From a checkpoint of a small image classifier.
Training: muon at rate 0.0026, 17600 steps, batches of 128.
Rows from block 2 of a small image classifier, named by matrix and row number. Rows with one number within an expert belong to one neuron, the router's apart. Each number is 200 + 30 x the weight over its row's rms, rounded and kept within 0 to 999. All counts start at 0.
Before each expert's rows are labels from the 100 images, of 14976, where the router gives the expert most weight on average: "responds to" is what is common among them. Only what is clearly more common there than usual is listed. The data: stained colorectal tissue patches (NCT-CRC-HE-100K). In brackets: how many of the 100, against the usual share in percent.
# router: slot weights (model.blocks.2.mlp.router.weight, 64x320, trained with AdamW), inputs 0-79
# gate: expert gate (model.blocks.2.mlp.gate, 32x80x320), inputs 0-79
# up: expert up (model.blocks.2.mlp.up, 32x80x320), inputs 0-79
# down: expert down (model.blocks.2.mlp.down, 32x320x80, transposed), outputs 0-79

# expert 12
responds to: tissue: tumour epithelium (74 vs 15)
router.24,224,133,207,149,240,246,215,187,156,245,188,177,192,212,175,154,173,197,171,191,216,164,189,169,189,172,206,234,179,237,209,159,206,238,196,157,227,176,214,238,198,240,165,227,195,226,189,156,198,164,206,166,264,197,189,169,127,216,173,164,193,220,210,215,194,151,169,200,199,200,161,166,207,188,180,151,200,189,215,155
router.25,276,206,184,220,248,222,232,228,149,225,250,187,246,206,185,141,183,202,191,265,226,153,168,202,205,204,233,232,202,186,229,173,169,238,191,190,222,224,175,197,190,226,189,174,224,196,232,180,198,159,154,204,230,234,179,143,207,189,219,215,269,234,147,222,229,222,237,156,199,184,188,174,186,185,156,155,178,232,225,237
gate.0,203,151,206,131,112,243,185,179,212,164,231,149,224,237,183,166,183,179,195,201,245,189,203,216,229,215,250,230,194,183,208,212,167,239,220,161,228,185,199,175,208,218,182,198,211,179,201,213,124,200,216,214,169,185,207,156,181,219,172,178,171,207,197,239,217,167,164,190,209,292,248,222,240,214,174,180,193,232,216,151
up.0,218,190,178,153,133,255,164,184,213,185,212,181,184,253,244,187,225,157,191,180,199,194,200,209,209,203,234,211,179,157,146,137,210,243,196,205,219,196,193,187,205,210,176,192,210,188,169,216,186,195,186,189,133,201,138,130,123,219,194,161,186,221,171,187,209,163,159,207,160,260,257,229,223,203,200,195,179,232,212,205
down.0,208,178,204,184,207,201,181,151,148,199,203,198,217,197,175,164,194,171,226,175,183,187,191,286,196,199,227,226,185,227,229,189,194,202,172,194,238,214,135,209,295,200,210,216,238,178,147,205,218,180,212,227,195,168,151,70,169,167,265,237,188,209,207,227,207,242,263,160,206,215,190,197,190,213,180,169,246,217,159,161
gate.1,191,224,119,208,199,177,174,189,252,260,159,215,201,145,223,226,253,194,217,171,199,231,188,188,208,154,214,157,203,164,215,165,193,264,177,194,225,204,197,198,165,129,197,184,177,225,196,199,210,239,213,177,256,225,165,214,206,200,203,201,204,217,217,182,169,204,207,175,209,220,183,211,171,176,184,141,214,207,232,179
up.1,142,215,148,186,188,180,185,204,214,240,186,186,200,215,190,177,239,187,214,176,195,182,223,193,253,160,201,155,206,167,216,171,177,244,202,202,210,174,215,199,157,107,185,178,176,154,231,270,204,244,247,176,228,224,171,254,198,181,184,204,195,212,205,212,158,186,190,190,197,193,248,248,166,195,231,149,194,228,224,187
down.1,221,216,199,216,215,199,223,212,211,191,180,222,218,217,258,194,193,190,201,210,152,216,192,245,194,199,310,235,193,197,179,202,157,196,155,159,194,199,193,198,101,211,183,182,179,211,156,189,220,263,205,160,203,254,188,181,277,248,186,215,207,197,177,245,220,267,243,237,242,192,216,197,205,214,214,223,215,187,200,190
gate.2,171,261,169,183,167,217,239,259,111,185,204,227,222,196,214,212,146,170,199,210,147,189,252,192,193,172,174,178,182,182,210,231,198,196,160,199,217,130,208,199,207,193,210,189,195,161,197,219,186,243,181,203,197,200,210,265,207,192,181,186,138,231,200,178,177,215,189,204,202,231,235,224,224,190,182,218,322,202,214,195
up.2,194,229,166,168,214,238,226,225,111,168,218,199,219,217,186,204,136,120,215,210,168,172,254,227,185,175,179,173,221,204,204,212,197,279,147,215,217,182,191,217,218,207,207,210,183,215,163,187,157,293,166,221,200,203,241,240,156,151,188,225,171,224,166,175,217,225,202,209,199,262,190,197,240,212,189,152,262,217,226,169
down.2,153,213,187,200,214,164,157,171,204,165,202,226,178,222,135,190,210,189,183,203,235,190,177,231,236,186,141,162,208,212,212,195,126,197,190,209,198,154,170,184,264,217,184,151,183,230,227,252,252,158,200,203,253,157,171,165,194,231,191,190,193,220,209,214,227,144,175,219,217,212,183,163,186,236,198,216,225,182,210,201
gate.3,220,165,172,194,249,162,190,177,230,205,176,216,178,308,202,143,275,241,192,197,179,229,144,192,239,195,207,202,228,254,171,259,223,227,173,194,199,170,182,175,190,239,213,173,206,170,225,161,227,202,202,161,230,185,242,257,188,266,180,224,193,188,173,197,180,207,221,212,191,193,153,217,172,201,219,191,182,221,189,214
up.3,214,140,172,225,225,176,197,168,263,206,167,163,168,297,226,198,233,258,174,189,183,217,157,160,214,163,196,207,210,232,179,197,201,262,140,200,220,171,186,169,218,223,240,163,166,173,255,116,241,206,165,197,224,198,258,251,214,230,216,219,204,176,160,213,175,231,211,188,191,185,193,213,168,244,200,174,170,235,226,197
down.3,199,189,196,174,184,202,217,216,199,162,225,194,174,230,154,206,193,258,209,232,164,230,182,202,219,210,159,185,156,207,105,190,214,220,148,177,209,210,211,139,138,208,268,224,234,144,173,174,178,213,198,217,172,277,189,209,285,179,266,193,236,212,188,246,165,222,228,211,154,192,192,259,201,197,182,212,221,211,190,180
gate.4,203,296,212,177,213,198,204,252,170,192,205,289,192,176,184,200,171,201,212,227,222,136,185,230,138,187,169,218,211,239,173,314,179,146,184,218,202,173,218,188,179,225,180,194,188,219,212,232,203,204,202,197,103,223,201,174,204,197,193,179,234,189,220,222,201,226,182,198,180,219,206,198,205,199,213,216,276,168,224,261
up.4,170,149,166,208,183,203,197,144,228,186,183,134,202,218,196,188,216,173,170,175,160,228,212,181,274,207,241,178,188,139,206,97,196,273,211,195,194,230,179,207,206,185,221,167,198,173,180,177,206,202,189,196,293,182,211,203,203,213,213,233,187,216,184,191,197,178,222,197,220,198,206,177,189,190,181,167,126,245,180,91
down.4,183,184,200,198,207,233,156,154,176,207,238,194,206,193,158,141,203,193,204,191,198,165,162,187,221,233,247,221,203,216,225,189,145,219,133,202,206,242,211,205,165,215,236,207,202,234,230,207,209,208,202,186,238,214,141,158,192,223,252,192,233,228,193,246,220,263,224,157,216,191,165,234,174,222,213,200,227,195,174,231
gate.5,246,165,217,174,203,208,178,183,161,267,179,246,197,233,166,222,178,170,151,176,181,143,173,178,149,221,247,210,194,172,194,275,205,221,204,200,181,160,212,169,215,267,170,217,215,270,193,192,236,189,177,169,155,191,188,193,223,211,215,165,231,181,236,210,252,190,142,206,184,220,212,206,229,198,177,234,241,193,212,131
up.5,265,228,221,197,207,186,217,277,163,178,191,211,150,148,196,177,179,179,239,182,240,223,156,181,155,190,230,266,196,191,211,243,204,144,192,164,203,209,226,259,166,214,176,181,230,235,221,210,188,214,269,202,222,227,186,187,198,220,186,180,222,169,223,192,193,218,196,209,222,206,177,177,214,151,191,253,248,167,201,262
down.5,166,165,172,201,205,218,196,151,209,176,145,226,208,194,272,225,179,208,191,202,188,184,204,201,193,200,189,193,190,197,236,198,172,184,117,184,199,214,172,209,226,207,220,213,192,181,195,214,221,151,188,188,150,242,196,251,218,248,209,227,227,213,198,168,203,235,198,165,205,187,213,259,190,198,202,203,268,194,193,207

# expert 29
responds to: tissue: smooth muscle (68 vs 13.4); tissue: debris (30 vs 11.1)
router.58,184,175,170,184,199,205,139,202,276,238,224,241,207,228,181,219,210,158,177,202,185,175,187,212,218,176,192,144,236,241,160,138,210,231,166,211,164,199,177,218,203,185,251,167,162,160,219,182,187,183,136,184,187,158,206,224,187,246,193,259,152,232,177,151,215,176,240,199,186,134,203,200,220,224,201,164,184,218,166,166
router.59,246,196,235,216,235,210,234,168,204,246,274,208,240,212,196,147,196,191,205,266,203,153,184,211,199,220,209,218,228,196,220,173,144,215,168,199,240,229,159,182,193,204,218,191,245,169,215,173,236,198,186,197,190,225,155,165,219,211,193,217,239,217,168,201,232,197,222,142,188,195,206,183,181,196,181,172,217,214,189,178
gate.0,209,157,211,251,139,206,218,217,246,169,192,254,230,280,153,205,152,189,205,205,138,118,211,171,166,220,234,186,167,174,251,227,154,183,191,216,187,194,193,241,188,217,186,195,189,202,147,139,218,137,123,205,230,257,195,233,210,200,213,209,170,200,182,204,195,221,200,196,228,216,202,236,192,198,249,158,313,184,165,185
up.0,185,157,198,199,259,191,192,170,224,255,231,111,233,143,213,172,197,228,159,223,168,218,202,213,262,209,165,174,222,245,175,207,195,209,176,234,212,201,207,222,206,202,230,180,211,214,201,219,216,217,209,220,187,194,206,124,156,207,218,239,234,217,194,221,245,168,226,190,164,227,145,199,219,204,187,221,101,210,237,196
down.0,149,259,196,224,195,244,155,232,205,223,225,202,213,189,184,161,173,173,211,212,177,174,171,201,215,190,263,223,199,165,206,166,141,206,137,202,202,262,200,162,168,202,189,187,197,107,163,166,205,207,192,181,247,257,168,234,285,232,189,236,202,208,215,192,198,167,230,219,216,190,202,279,175,206,218,207,236,222,202,205
gate.1,208,210,202,170,262,209,219,178,175,152,185,245,191,173,150,196,130,212,173,229,224,247,212,198,199,183,206,176,223,271,201,161,170,240,181,250,210,208,209,237,193,201,243,157,188,237,198,142,161,258,192,234,182,172,173,174,211,168,240,205,245,219,184,262,194,229,186,195,172,209,126,226,224,190,204,159,108,212,224,153
up.1,205,149,215,204,171,244,183,191,243,237,188,131,207,207,237,244,237,220,222,139,215,152,198,212,209,201,223,207,177,157,153,191,205,208,186,127,193,156,191,203,162,199,171,253,183,147,200,267,239,166,194,192,247,242,243,245,221,225,206,207,215,202,174,153,217,170,229,197,213,198,247,174,188,187,169,215,229,187,170,281
down.1,183,165,196,220,214,270,204,170,169,183,144,230,198,233,55,182,206,244,229,180,147,224,138,225,190,155,273,212,189,194,260,207,201,180,248,236,213,182,156,201,175,195,181,200,229,243,215,262,192,152,173,246,228,185,234,160,197,207,147,180,220,211,192,155,203,263,224,231,197,196,186,195,236,196,236,180,158,190,210,182
gate.2,191,264,208,190,283,151,156,193,200,179,158,203,218,175,207,219,212,175,156,230,211,231,176,200,205,187,211,188,230,243,182,221,182,231,200,261,194,220,196,208,183,214,234,171,176,216,190,169,177,225,270,225,160,151,237,184,243,177,227,201,199,187,196,148,215,194,191,202,182,155,184,195,227,193,183,254,106,206,229,174
up.2,209,153,215,248,141,220,223,232,169,223,238,205,207,245,203,204,212,224,226,161,232,166,208,213,158,194,176,240,178,200,257,187,223,178,220,125,196,175,208,182,197,198,159,240,209,207,220,253,202,189,134,174,256,224,199,240,145,214,209,204,175,204,214,236,190,204,215,202,229,229,204,172,172,196,181,160,322,204,170,226
down.2,245,201,207,176,225,210,196,233,191,210,232,199,206,171,161,156,217,118,245,203,179,176,168,196,220,215,175,195,185,197,217,234,164,208,227,196,175,227,177,218,230,173,162,188,220,198,204,183,213,208,208,261,189,215,155,175,374,186,151,213,187,190,224,177,172,251,205,205,233,199,217,243,206,181,201,241,119,200,205,206
gate.3,201,215,241,259,224,207,175,184,177,177,202,213,199,231,237,191,244,181,230,139,174,160,225,269,224,205,212,235,198,249,217,204,207,209,197,244,170,211,174,183,249,194,175,244,204,206,126,209,197,216,178,247,229,200,196,174,155,213,295,234,156,211,254,181,208,225,192,172,234,218,142,178,199,193,154,183,195,202,164,182
up.3,238,159,213,201,201,209,200,181,237,190,234,230,218,186,193,212,128,193,181,239,213,240,189,138,168,183,227,189,274,131,185,182,112,212,187,239,226,231,208,229,173,183,180,172,203,216,267,176,163,194,199,182,171,196,212,195,231,214,172,162,244,165,191,228,223,211,209,190,193,210,245,208,220,177,204,229,209,179,246,203
down.3,227,201,134,184,191,184,169,223,195,279,227,193,178,234,198,137,214,236,207,144,221,244,177,198,178,186,225,204,192,189,192,213,183,195,263,187,194,175,255,190,222,207,219,182,175,168,211,177,220,234,206,224,199,186,188,234,194,160,143,186,234,167,162,208,199,199,175,217,210,219,221,92,212,179,163,191,215,165,220,194
gate.4,221,126,209,210,180,207,239,186,251,215,203,269,152,214,151,184,150,204,197,246,204,180,219,144,147,204,264,151,201,156,257,138,155,240,228,196,210,228,193,227,206,219,209,159,201,154,236,120,232,208,204,191,117,162,223,258,214,211,142,197,230,186,184,168,201,219,208,192,192,216,248,238,190,216,187,184,225,239,213,180
up.4,236,129,212,195,182,186,232,173,247,238,214,275,163,203,143,167,179,210,184,240,203,169,204,145,139,201,271,173,195,180,254,133,167,212,227,206,212,225,194,218,197,222,205,168,184,151,237,138,236,201,175,181,101,158,201,257,176,202,151,199,234,199,182,187,206,199,205,195,199,211,241,220,180,202,188,159,239,239,225,137
down.4,213,200,210,246,198,211,218,143,223,191,162,243,201,201,197,230,212,200,179,172,285,262,270,203,190,224,148,179,195,233,251,202,184,234,197,198,166,175,190,170,168,186,202,212,187,210,220,143,181,236,214,130,184,210,231,235,155,138,192,156,204,223,196,220,209,234,102,215,177,198,243,218,209,183,197,199,186,209,208,215
gate.5,171,198,219,173,232,196,204,243,196,222,176,194,190,209,223,210,228,193,228,193,194,190,198,194,144,199,189,211,194,234,256,189,206,220,200,159,223,192,219,220,194,230,189,232,167,240,154,197,248,202,202,211,240,141,150,148,193,213,195,218,195,219,242,219,158,190,177,225,256,229,147,137,167,188,217,224,144,126,198,154
up.5,192,146,159,251,183,212,194,207,239,185,244,201,216,215,265,221,213,223,204,194,224,218,204,201,194,215,176,186,200,216,169,122,167,138,192,235,158,189,205,204,176,152,203,172,179,220,233,191,217,187,158,200,135,240,238,242,169,187,202,239,250,205,149,180,257,200,240,203,146,149,239,177,218,192,272,184,211,243,219,256
down.5,236,195,174,189,210,148,219,205,212,205,218,163,214,215,344,126,211,149,170,186,234,192,208,221,188,213,128,162,198,240,170,200,123,205,208,195,191,221,178,192,169,177,226,210,168,191,163,205,186,96,169,195,202,216,178,205,29,245,155,178,216,163,218,245,208,266,154,183,150,176,180,195,213,179,199,215,226,190,239,201

# expert 0
responds to: tissue: mucus (25 vs 9)
router.0,226,220,239,221,197,183,190,177,165,183,215,228,191,193,167,159,160,277,229,184,229,189,186,205,208,242,197,215,209,165,190,231,189,170,209,179,154,241,201,156,197,252,181,204,253,215,182,189,229,177,218,202,241,208,200,183,257,246,219,227,253,192,214,258,221,216,162,207,228,231,189,221,198,204,158,220,186,155,214,230
router.1,207,230,193,183,210,189,246,223,157,163,165,154,175,188,245,197,188,267,194,204,232,276,194,200,223,217,180,234,179,204,229,223,196,159,224,199,217,226,214,202,170,214,187,249,206,234,188,207,223,178,228,230,195,185,157,186,190,181,194,151,216,185,231,223,161,184,151,233,221,220,175,161,154,179,204,242,233,191,243,183
gate.0,184,189,230,190,175,168,150,192,185,200,189,265,210,204,181,167,171,252,185,209,236,172,219,212,182,195,203,153,182,264,219,206,212,154,190,244,187,178,168,138,186,273,193,228,187,186,184,190,211,156,205,195,187,219,235,203,212,224,188,220,177,198,208,219,200,175,173,195,193,200,214,228,199,227,220,210,288,200,217,267
up.0,199,222,232,181,174,171,140,177,191,195,208,262,208,189,174,170,180,251,195,203,228,192,190,199,192,191,210,153,200,244,222,192,211,161,181,228,186,183,173,150,183,266,201,223,203,188,189,174,229,171,211,193,191,210,226,191,198,249,196,218,177,202,214,224,203,190,183,195,200,227,203,217,204,217,215,211,287,190,226,262
down.0,193,179,209,203,192,162,173,150,209,194,309,200,191,209,179,184,204,268,193,200,183,165,159,196,206,187,197,216,207,198,254,220,208,223,177,198,199,213,162,221,224,239,193,212,191,181,236,238,187,149,185,224,188,169,243,238,123,211,134,210,214,240,194,176,214,138,207,212,214,210,197,205,208,200,194,177,224,191,212,174
gate.1,231,199,194,230,223,171,192,180,264,194,169,186,207,264,221,193,218,187,158,210,171,202,177,206,168,206,176,175,205,255,214,162,198,184,203,184,210,220,171,165,181,196,183,232,174,202,173,240,264,226,270,200,194,243,203,220,239,191,222,204,217,185,208,217,217,224,197,172,239,171,244,144,203,181,226,166,235,262,202,272
up.1,209,201,198,236,205,196,194,199,263,198,197,212,208,248,230,197,216,220,163,202,210,219,206,209,193,194,138,177,204,214,171,222,182,181,202,205,230,246,193,156,189,219,170,244,159,227,194,265,232,209,246,186,144,289,239,186,237,184,208,199,199,178,220,161,206,233,188,171,227,155,246,165,194,170,221,161,215,268,228,249
down.1,245,204,208,191,211,282,250,170,216,233,195,175,175,203,146,181,223,175,203,173,245,232,155,175,182,220,247,228,214,210,267,183,162,140,159,204,207,273,201,158,180,223,187,222,203,235,182,232,207,220,204,189,198,196,178,234,182,202,189,177,184,210,231,228,187,243,184,193,231,207,188,190,175,201,221,181,268,169,190,224
gate.2,194,273,204,210,236,193,198,234,239,221,235,222,221,207,184,184,219,117,160,184,234,206,204,188,188,173,178,181,214,208,210,145,172,163,182,171,179,172,216,228,197,146,195,180,183,230,219,216,134,226,164,218,176,168,233,257,245,153,241,229,166,204,185,152,185,158,240,190,172,163,222,187,189,182,195,171,209,174,191,195
up.2,206,192,178,270,222,180,201,208,170,185,225,233,190,234,197,206,210,126,199,188,258,248,238,225,156,174,165,188,225,218,219,223,195,198,158,200,180,162,173,199,188,174,204,167,190,175,206,174,211,198,164,226,146,142,284,288,217,172,243,247,197,186,181,216,200,209,234,180,153,221,229,188,200,227,182,202,194,188,190,137
down.2,156,230,221,200,219,195,239,206,220,208,210,203,211,234,162,265,199,210,202,194,190,224,268,203,209,224,249,219,202,207,141,201,172,187,112,197,193,227,234,161,182,189,221,194,191,161,257,194,180,208,163,211,142,185,192,216,299,184,198,196,207,230,183,157,190,191,189,151,216,177,185,269,182,192,188,228,251,220,185,208
gate.3,155,151,236,161,190,202,147,152,219,221,182,178,174,247,191,180,219,201,118,255,240,234,214,237,192,190,221,141,224,241,175,210,206,182,200,201,186,171,204,191,204,231,239,211,174,258,222,220,198,222,204,224,130,170,200,146,188,207,196,162,217,198,204,185,204,169,168,235,149,194,211,208,203,189,178,237,200,179,196,205
up.3,135,146,230,217,192,189,109,191,167,257,178,189,223,328,185,229,186,234,196,186,164,189,205,196,230,230,171,128,172,244,162,186,217,229,190,216,172,199,178,192,172,221,255,191,181,199,160,240,177,201,181,202,313,159,277,211,223,185,194,197,142,212,233,215,207,157,192,207,201,182,159,175,198,215,235,214,178,203,149,199
down.3,255,164,223,206,211,188,171,198,192,198,195,177,211,208,148,210,205,235,181,196,228,268,240,180,195,206,250,189,194,208,245,164,191,213,220,209,227,106,197,207,180,236,117,187,180,200,221,227,202,120,192,257,158,163,196,204,179,206,183,193,264,244,213,188,232,162,172,213,164,207,198,259,196,213,175,178,191,208,187,188
gate.4,135,212,252,261,235,153,175,199,143,187,231,206,227,213,195,174,194,208,234,185,233,156,210,190,203,200,218,156,191,164,211,240,276,160,183,195,196,169,240,220,193,217,183,229,198,216,185,190,151,236,257,223,158,121,210,225,218,201,213,216,144,234,194,204,188,221,244,230,235,183,196,222,189,157,207,211,217,246,222,252
up.4,195,252,187,107,169,233,197,194,236,208,192,158,215,221,182,240,229,228,192,196,146,162,181,208,197,206,228,182,201,223,221,181,194,216,217,237,193,207,190,193,177,218,241,173,149,147,218,212,192,126,195,192,211,192,172,184,241,221,200,216,230,177,216,181,232,186,181,182,187,215,179,219,202,213,153,219,160,130,111,166
down.4,265,175,193,202,170,210,150,136,190,215,234,235,193,237,196,198,208,223,227,207,232,173,248,213,205,184,251,168,199,214,197,152,144,198,227,186,176,257,89,195,225,221,180,195,202,231,182,184,217,221,223,194,223,228,229,155,135,262,179,205,162,173,252,272,205,187,204,219,192,194,218,126,184,198,201,176,204,185,192,215
gate.5,209,181,239,235,192,141,212,175,151,145,203,221,200,187,223,192,213,217,233,183,215,202,181,177,223,228,211,193,205,237,196,200,190,166,225,258,165,186,203,214,189,170,176,212,198,204,151,149,221,244,240,225,115,185,267,222,227,195,224,196,204,178,200,214,198,186,162,179,223,210,238,208,196,209,209,258,193,210,208,306
up.5,236,159,208,200,248,180,235,181,172,246,195,194,237,172,239,180,126,182,173,220,227,120,184,166,212,177,243,186,204,233,250,147,195,197,217,207,209,191,254,227,187,179,211,220,209,195,184,208,136,219,234,211,221,114,224,215,222,186,226,187,188,227,217,208,174,175,197,184,185,152,238,209,171,165,233,171,236,205,196,276
down.5,139,178,220,204,195,230,240,152,184,203,261,159,218,206,116,187,198,188,232,169,234,188,223,246,208,221,199,232,193,199,179,191,194,209,163,212,171,199,214,185,232,191,171,190,193,156,188,215,199,275,209,232,162,240,201,218,230,247,203,193,172,190,224,181,192,154,211,142,219,195,199,212,224,182,202,203,218,197,195,185

# expert 1
responds to: tissue: lymphocytes (50 vs 11.2); tissue: debris (27 vs 11.1)
router.2,248,172,170,228,225,214,186,191,240,219,238,165,218,226,240,217,167,141,192,244,250,114,181,179,195,183,272,232,197,204,198,153,168,243,157,186,250,170,215,213,183,217,192,156,178,216,240,203,186,185,224,174,236,261,259,197,202,184,198,205,195,224,194,183,240,194,239,184,197,171,199,167,225,191,188,178,206,204,182,261
router.3,254,162,176,239,200,217,181,180,232,220,235,208,227,221,234,222,171,171,182,229,288,161,145,211,200,185,292,224,172,211,178,152,174,215,162,217,235,175,198,194,163,249,211,156,202,205,236,212,149,161,202,175,223,247,256,181,193,171,226,210,221,190,213,161,227,165,235,164,173,146,206,199,196,181,206,204,182,212,164,251
gate.0,232,213,204,238,157,230,175,208,140,211,188,211,216,208,180,176,201,191,141,211,228,231,207,243,177,204,251,194,193,186,149,174,198,210,193,236,192,183,175,184,181,243,192,203,182,220,193,200,204,203,206,201,168,207,203,186,199,192,193,174,190,210,174,177,211,203,163,210,122,195,225,198,182,202,203,215,101,219,217,291
up.0,240,157,214,216,170,217,189,210,148,213,194,204,215,229,208,170,172,206,148,209,211,213,201,216,163,208,279,196,214,200,170,192,242,190,207,257,201,184,183,188,197,219,172,186,180,235,219,244,193,219,207,199,84,212,219,203,214,220,186,179,203,187,169,194,217,200,163,206,135,222,232,194,197,218,194,221,145,213,195,267
down.0,162,190,214,181,184,174,174,191,162,188,235,236,168,181,194,211,202,192,207,203,225,261,197,230,203,215,249,200,217,228,296,192,243,180,207,218,189,213,164,224,282,185,128,223,195,169,187,182,192,234,224,270,205,243,246,217,223,215,221,205,208,191,218,195,227,178,192,204,198,205,202,251,172,209,165,184,169,202,188,208
gate.1,229,189,217,188,219,200,214,294,199,188,209,225,227,251,155,253,180,182,215,204,179,255,194,218,274,191,189,201,190,183,195,208,166,268,175,234,246,150,168,201,194,217,147,215,234,229,152,203,181,227,160,229,246,156,219,202,154,176,215,233,165,200,197,225,197,192,216,139,204,215,142,181,229,223,186,191,213,210,210,196
up.1,239,184,206,191,205,207,213,296,197,192,212,233,202,242,171,263,162,189,208,178,184,265,179,196,276,201,212,212,199,174,191,219,190,231,163,231,249,144,179,218,210,225,128,208,250,216,159,199,171,218,170,224,259,191,224,221,172,187,215,219,164,202,210,242,203,186,204,147,196,224,148,203,219,214,190,195,208,236,204,198
down.1,235,219,176,210,178,105,218,175,229,187,207,231,186,157,200,222,208,228,199,218,153,183,188,144,177,206,241,220,199,213,268,156,201,171,118,181,186,214,163,175,146,190,215,175,187,272,228,251,188,180,170,135,197,129,189,187,184,190,269,169,213,215,156,203,179,225,170,174,247,202,177,178,197,194,194,179,291,191,193,194
gate.2,212,161,230,252,147,206,195,138,251,159,158,256,144,169,214,206,183,235,239,182,231,298,147,180,241,225,187,204,164,151,215,198,193,132,199,222,203,259,164,193,210,167,208,237,176,210,201,216,233,213,249,208,232,177,263,169,172,175,194,191,209,160,239,228,186,200,187,234,197,247,158,207,208,183,164,213,184,168,175,235
up.2,219,241,173,177,177,219,189,231,202,235,209,290,195,238,210,225,179,214,185,199,174,177,179,209,197,221,168,232,199,263,201,149,155,164,197,164,200,176,226,179,208,258,253,195,193,195,227,275,229,201,169,193,180,258,154,229,221,162,199,226,221,202,219,193,167,242,217,217,202,173,208,234,156,215,209,214,273,208,211,139
down.2,219,199,217,221,210,204,210,125,224,208,112,206,178,216,52,180,160,205,217,184,173,183,206,175,185,155,188,212,195,208,192,225,176,164,168,202,208,175,212,196,208,204,150,208,194,210,217,114,196,304,213,248,200,237,221,165,242,149,212,189,231,190,210,218,222,267,240,274,192,175,180,193,215,180,205,230,148,196,206,203
gate.3,191,178,209,265,252,197,202,163,160,216,196,182,196,243,192,166,183,181,207,217,158,111,208,198,177,193,189,196,202,148,213,193,204,176,223,252,257,207,193,218,194,136,243,200,187,150,186,180,216,218,242,183,185,79,271,235,214,187,188,216,228,202,198,222,193,183,195,226,208,137,229,204,198,240,212,268,218,222,218,174
up.3,201,160,215,243,252,181,187,141,181,216,214,206,206,263,180,176,200,193,218,216,153,107,211,218,198,183,184,160,212,151,219,182,205,168,219,244,251,185,195,222,199,151,238,173,192,149,200,182,229,239,266,185,190,95,269,240,228,194,190,215,243,217,184,227,193,186,194,224,210,150,215,213,194,231,217,246,205,221,227,186
down.3,133,170,219,209,195,155,267,182,199,209,193,211,200,208,155,167,197,197,233,219,184,207,234,145,191,217,216,195,197,174,246,220,170,202,156,188,174,202,187,208,352,172,145,185,213,240,175,206,199,177,211,233,207,173,196,262,222,143,208,240,151,211,205,191,186,184,203,138,202,192,161,237,245,171,201,199,208,200,189,179
gate.4,236,224,195,194,195,228,206,175,208,198,199,205,184,205,194,156,215,192,277,148,240,168,165,242,234,175,222,214,213,211,179,208,188,192,187,185,221,191,192,172,171,222,191,187,199,173,149,285,213,187,252,173,185,206,212,256,214,133,242,225,208,216,239,140,178,192,159,245,180,214,232,242,198,201,202,143,145,173,229,190
up.4,154,161,220,217,193,235,222,139,204,166,214,174,225,223,139,153,217,153,227,212,194,167,184,274,247,221,141,234,138,210,206,239,179,173,141,198,183,221,205,211,172,199,203,212,198,220,172,207,209,172,83,202,179,204,212,213,130,254,173,193,227,147,193,181,206,185,203,236,217,188,217,217,195,206,240,244,226,182,161,215
down.4,210,158,191,221,190,192,166,183,204,171,182,209,199,166,179,193,208,204,208,210,154,248,208,198,169,205,217,172,219,206,260,219,230,242,191,211,181,221,220,273,162,263,216,246,204,191,132,230,234,242,237,171,227,216,172,205,227,153,228,196,236,250,154,224,123,229,210,160,202,233,169,209,194,218,222,158,170,155,159,190
gate.5,194,244,190,222,177,208,186,233,187,222,209,161,125,205,229,174,251,141,173,203,220,198,226,204,139,189,182,230,219,208,168,190,174,152,184,153,216,194,238,219,173,202,201,192,154,176,210,174,234,162,143,175,161,262,178,195,174,245,186,188,207,189,203,188,204,220,190,198,231,206,158,208,205,208,214,212,252,192,215,178
up.5,194,157,218,192,216,203,203,180,218,184,188,248,270,190,176,229,158,260,203,193,180,203,158,206,257,207,215,175,185,174,240,202,242,227,221,244,188,219,166,188,236,207,211,215,235,224,184,238,163,230,239,210,239,136,205,186,224,146,214,213,194,203,200,216,197,191,213,221,183,173,229,189,178,182,177,199,143,207,188,199
down.5,206,192,213,186,200,201,186,166,197,195,227,223,218,234,211,232,171,176,202,208,222,152,180,243,189,198,194,188,206,226,183,203,234,211,231,204,178,177,172,203,196,162,178,212,213,191,214,261,227,265,187,173,200,263,202,147,181,242,248,206,199,212,152,217,175,213,266,237,181,208,184,172,154,164,193,197,159,224,207,206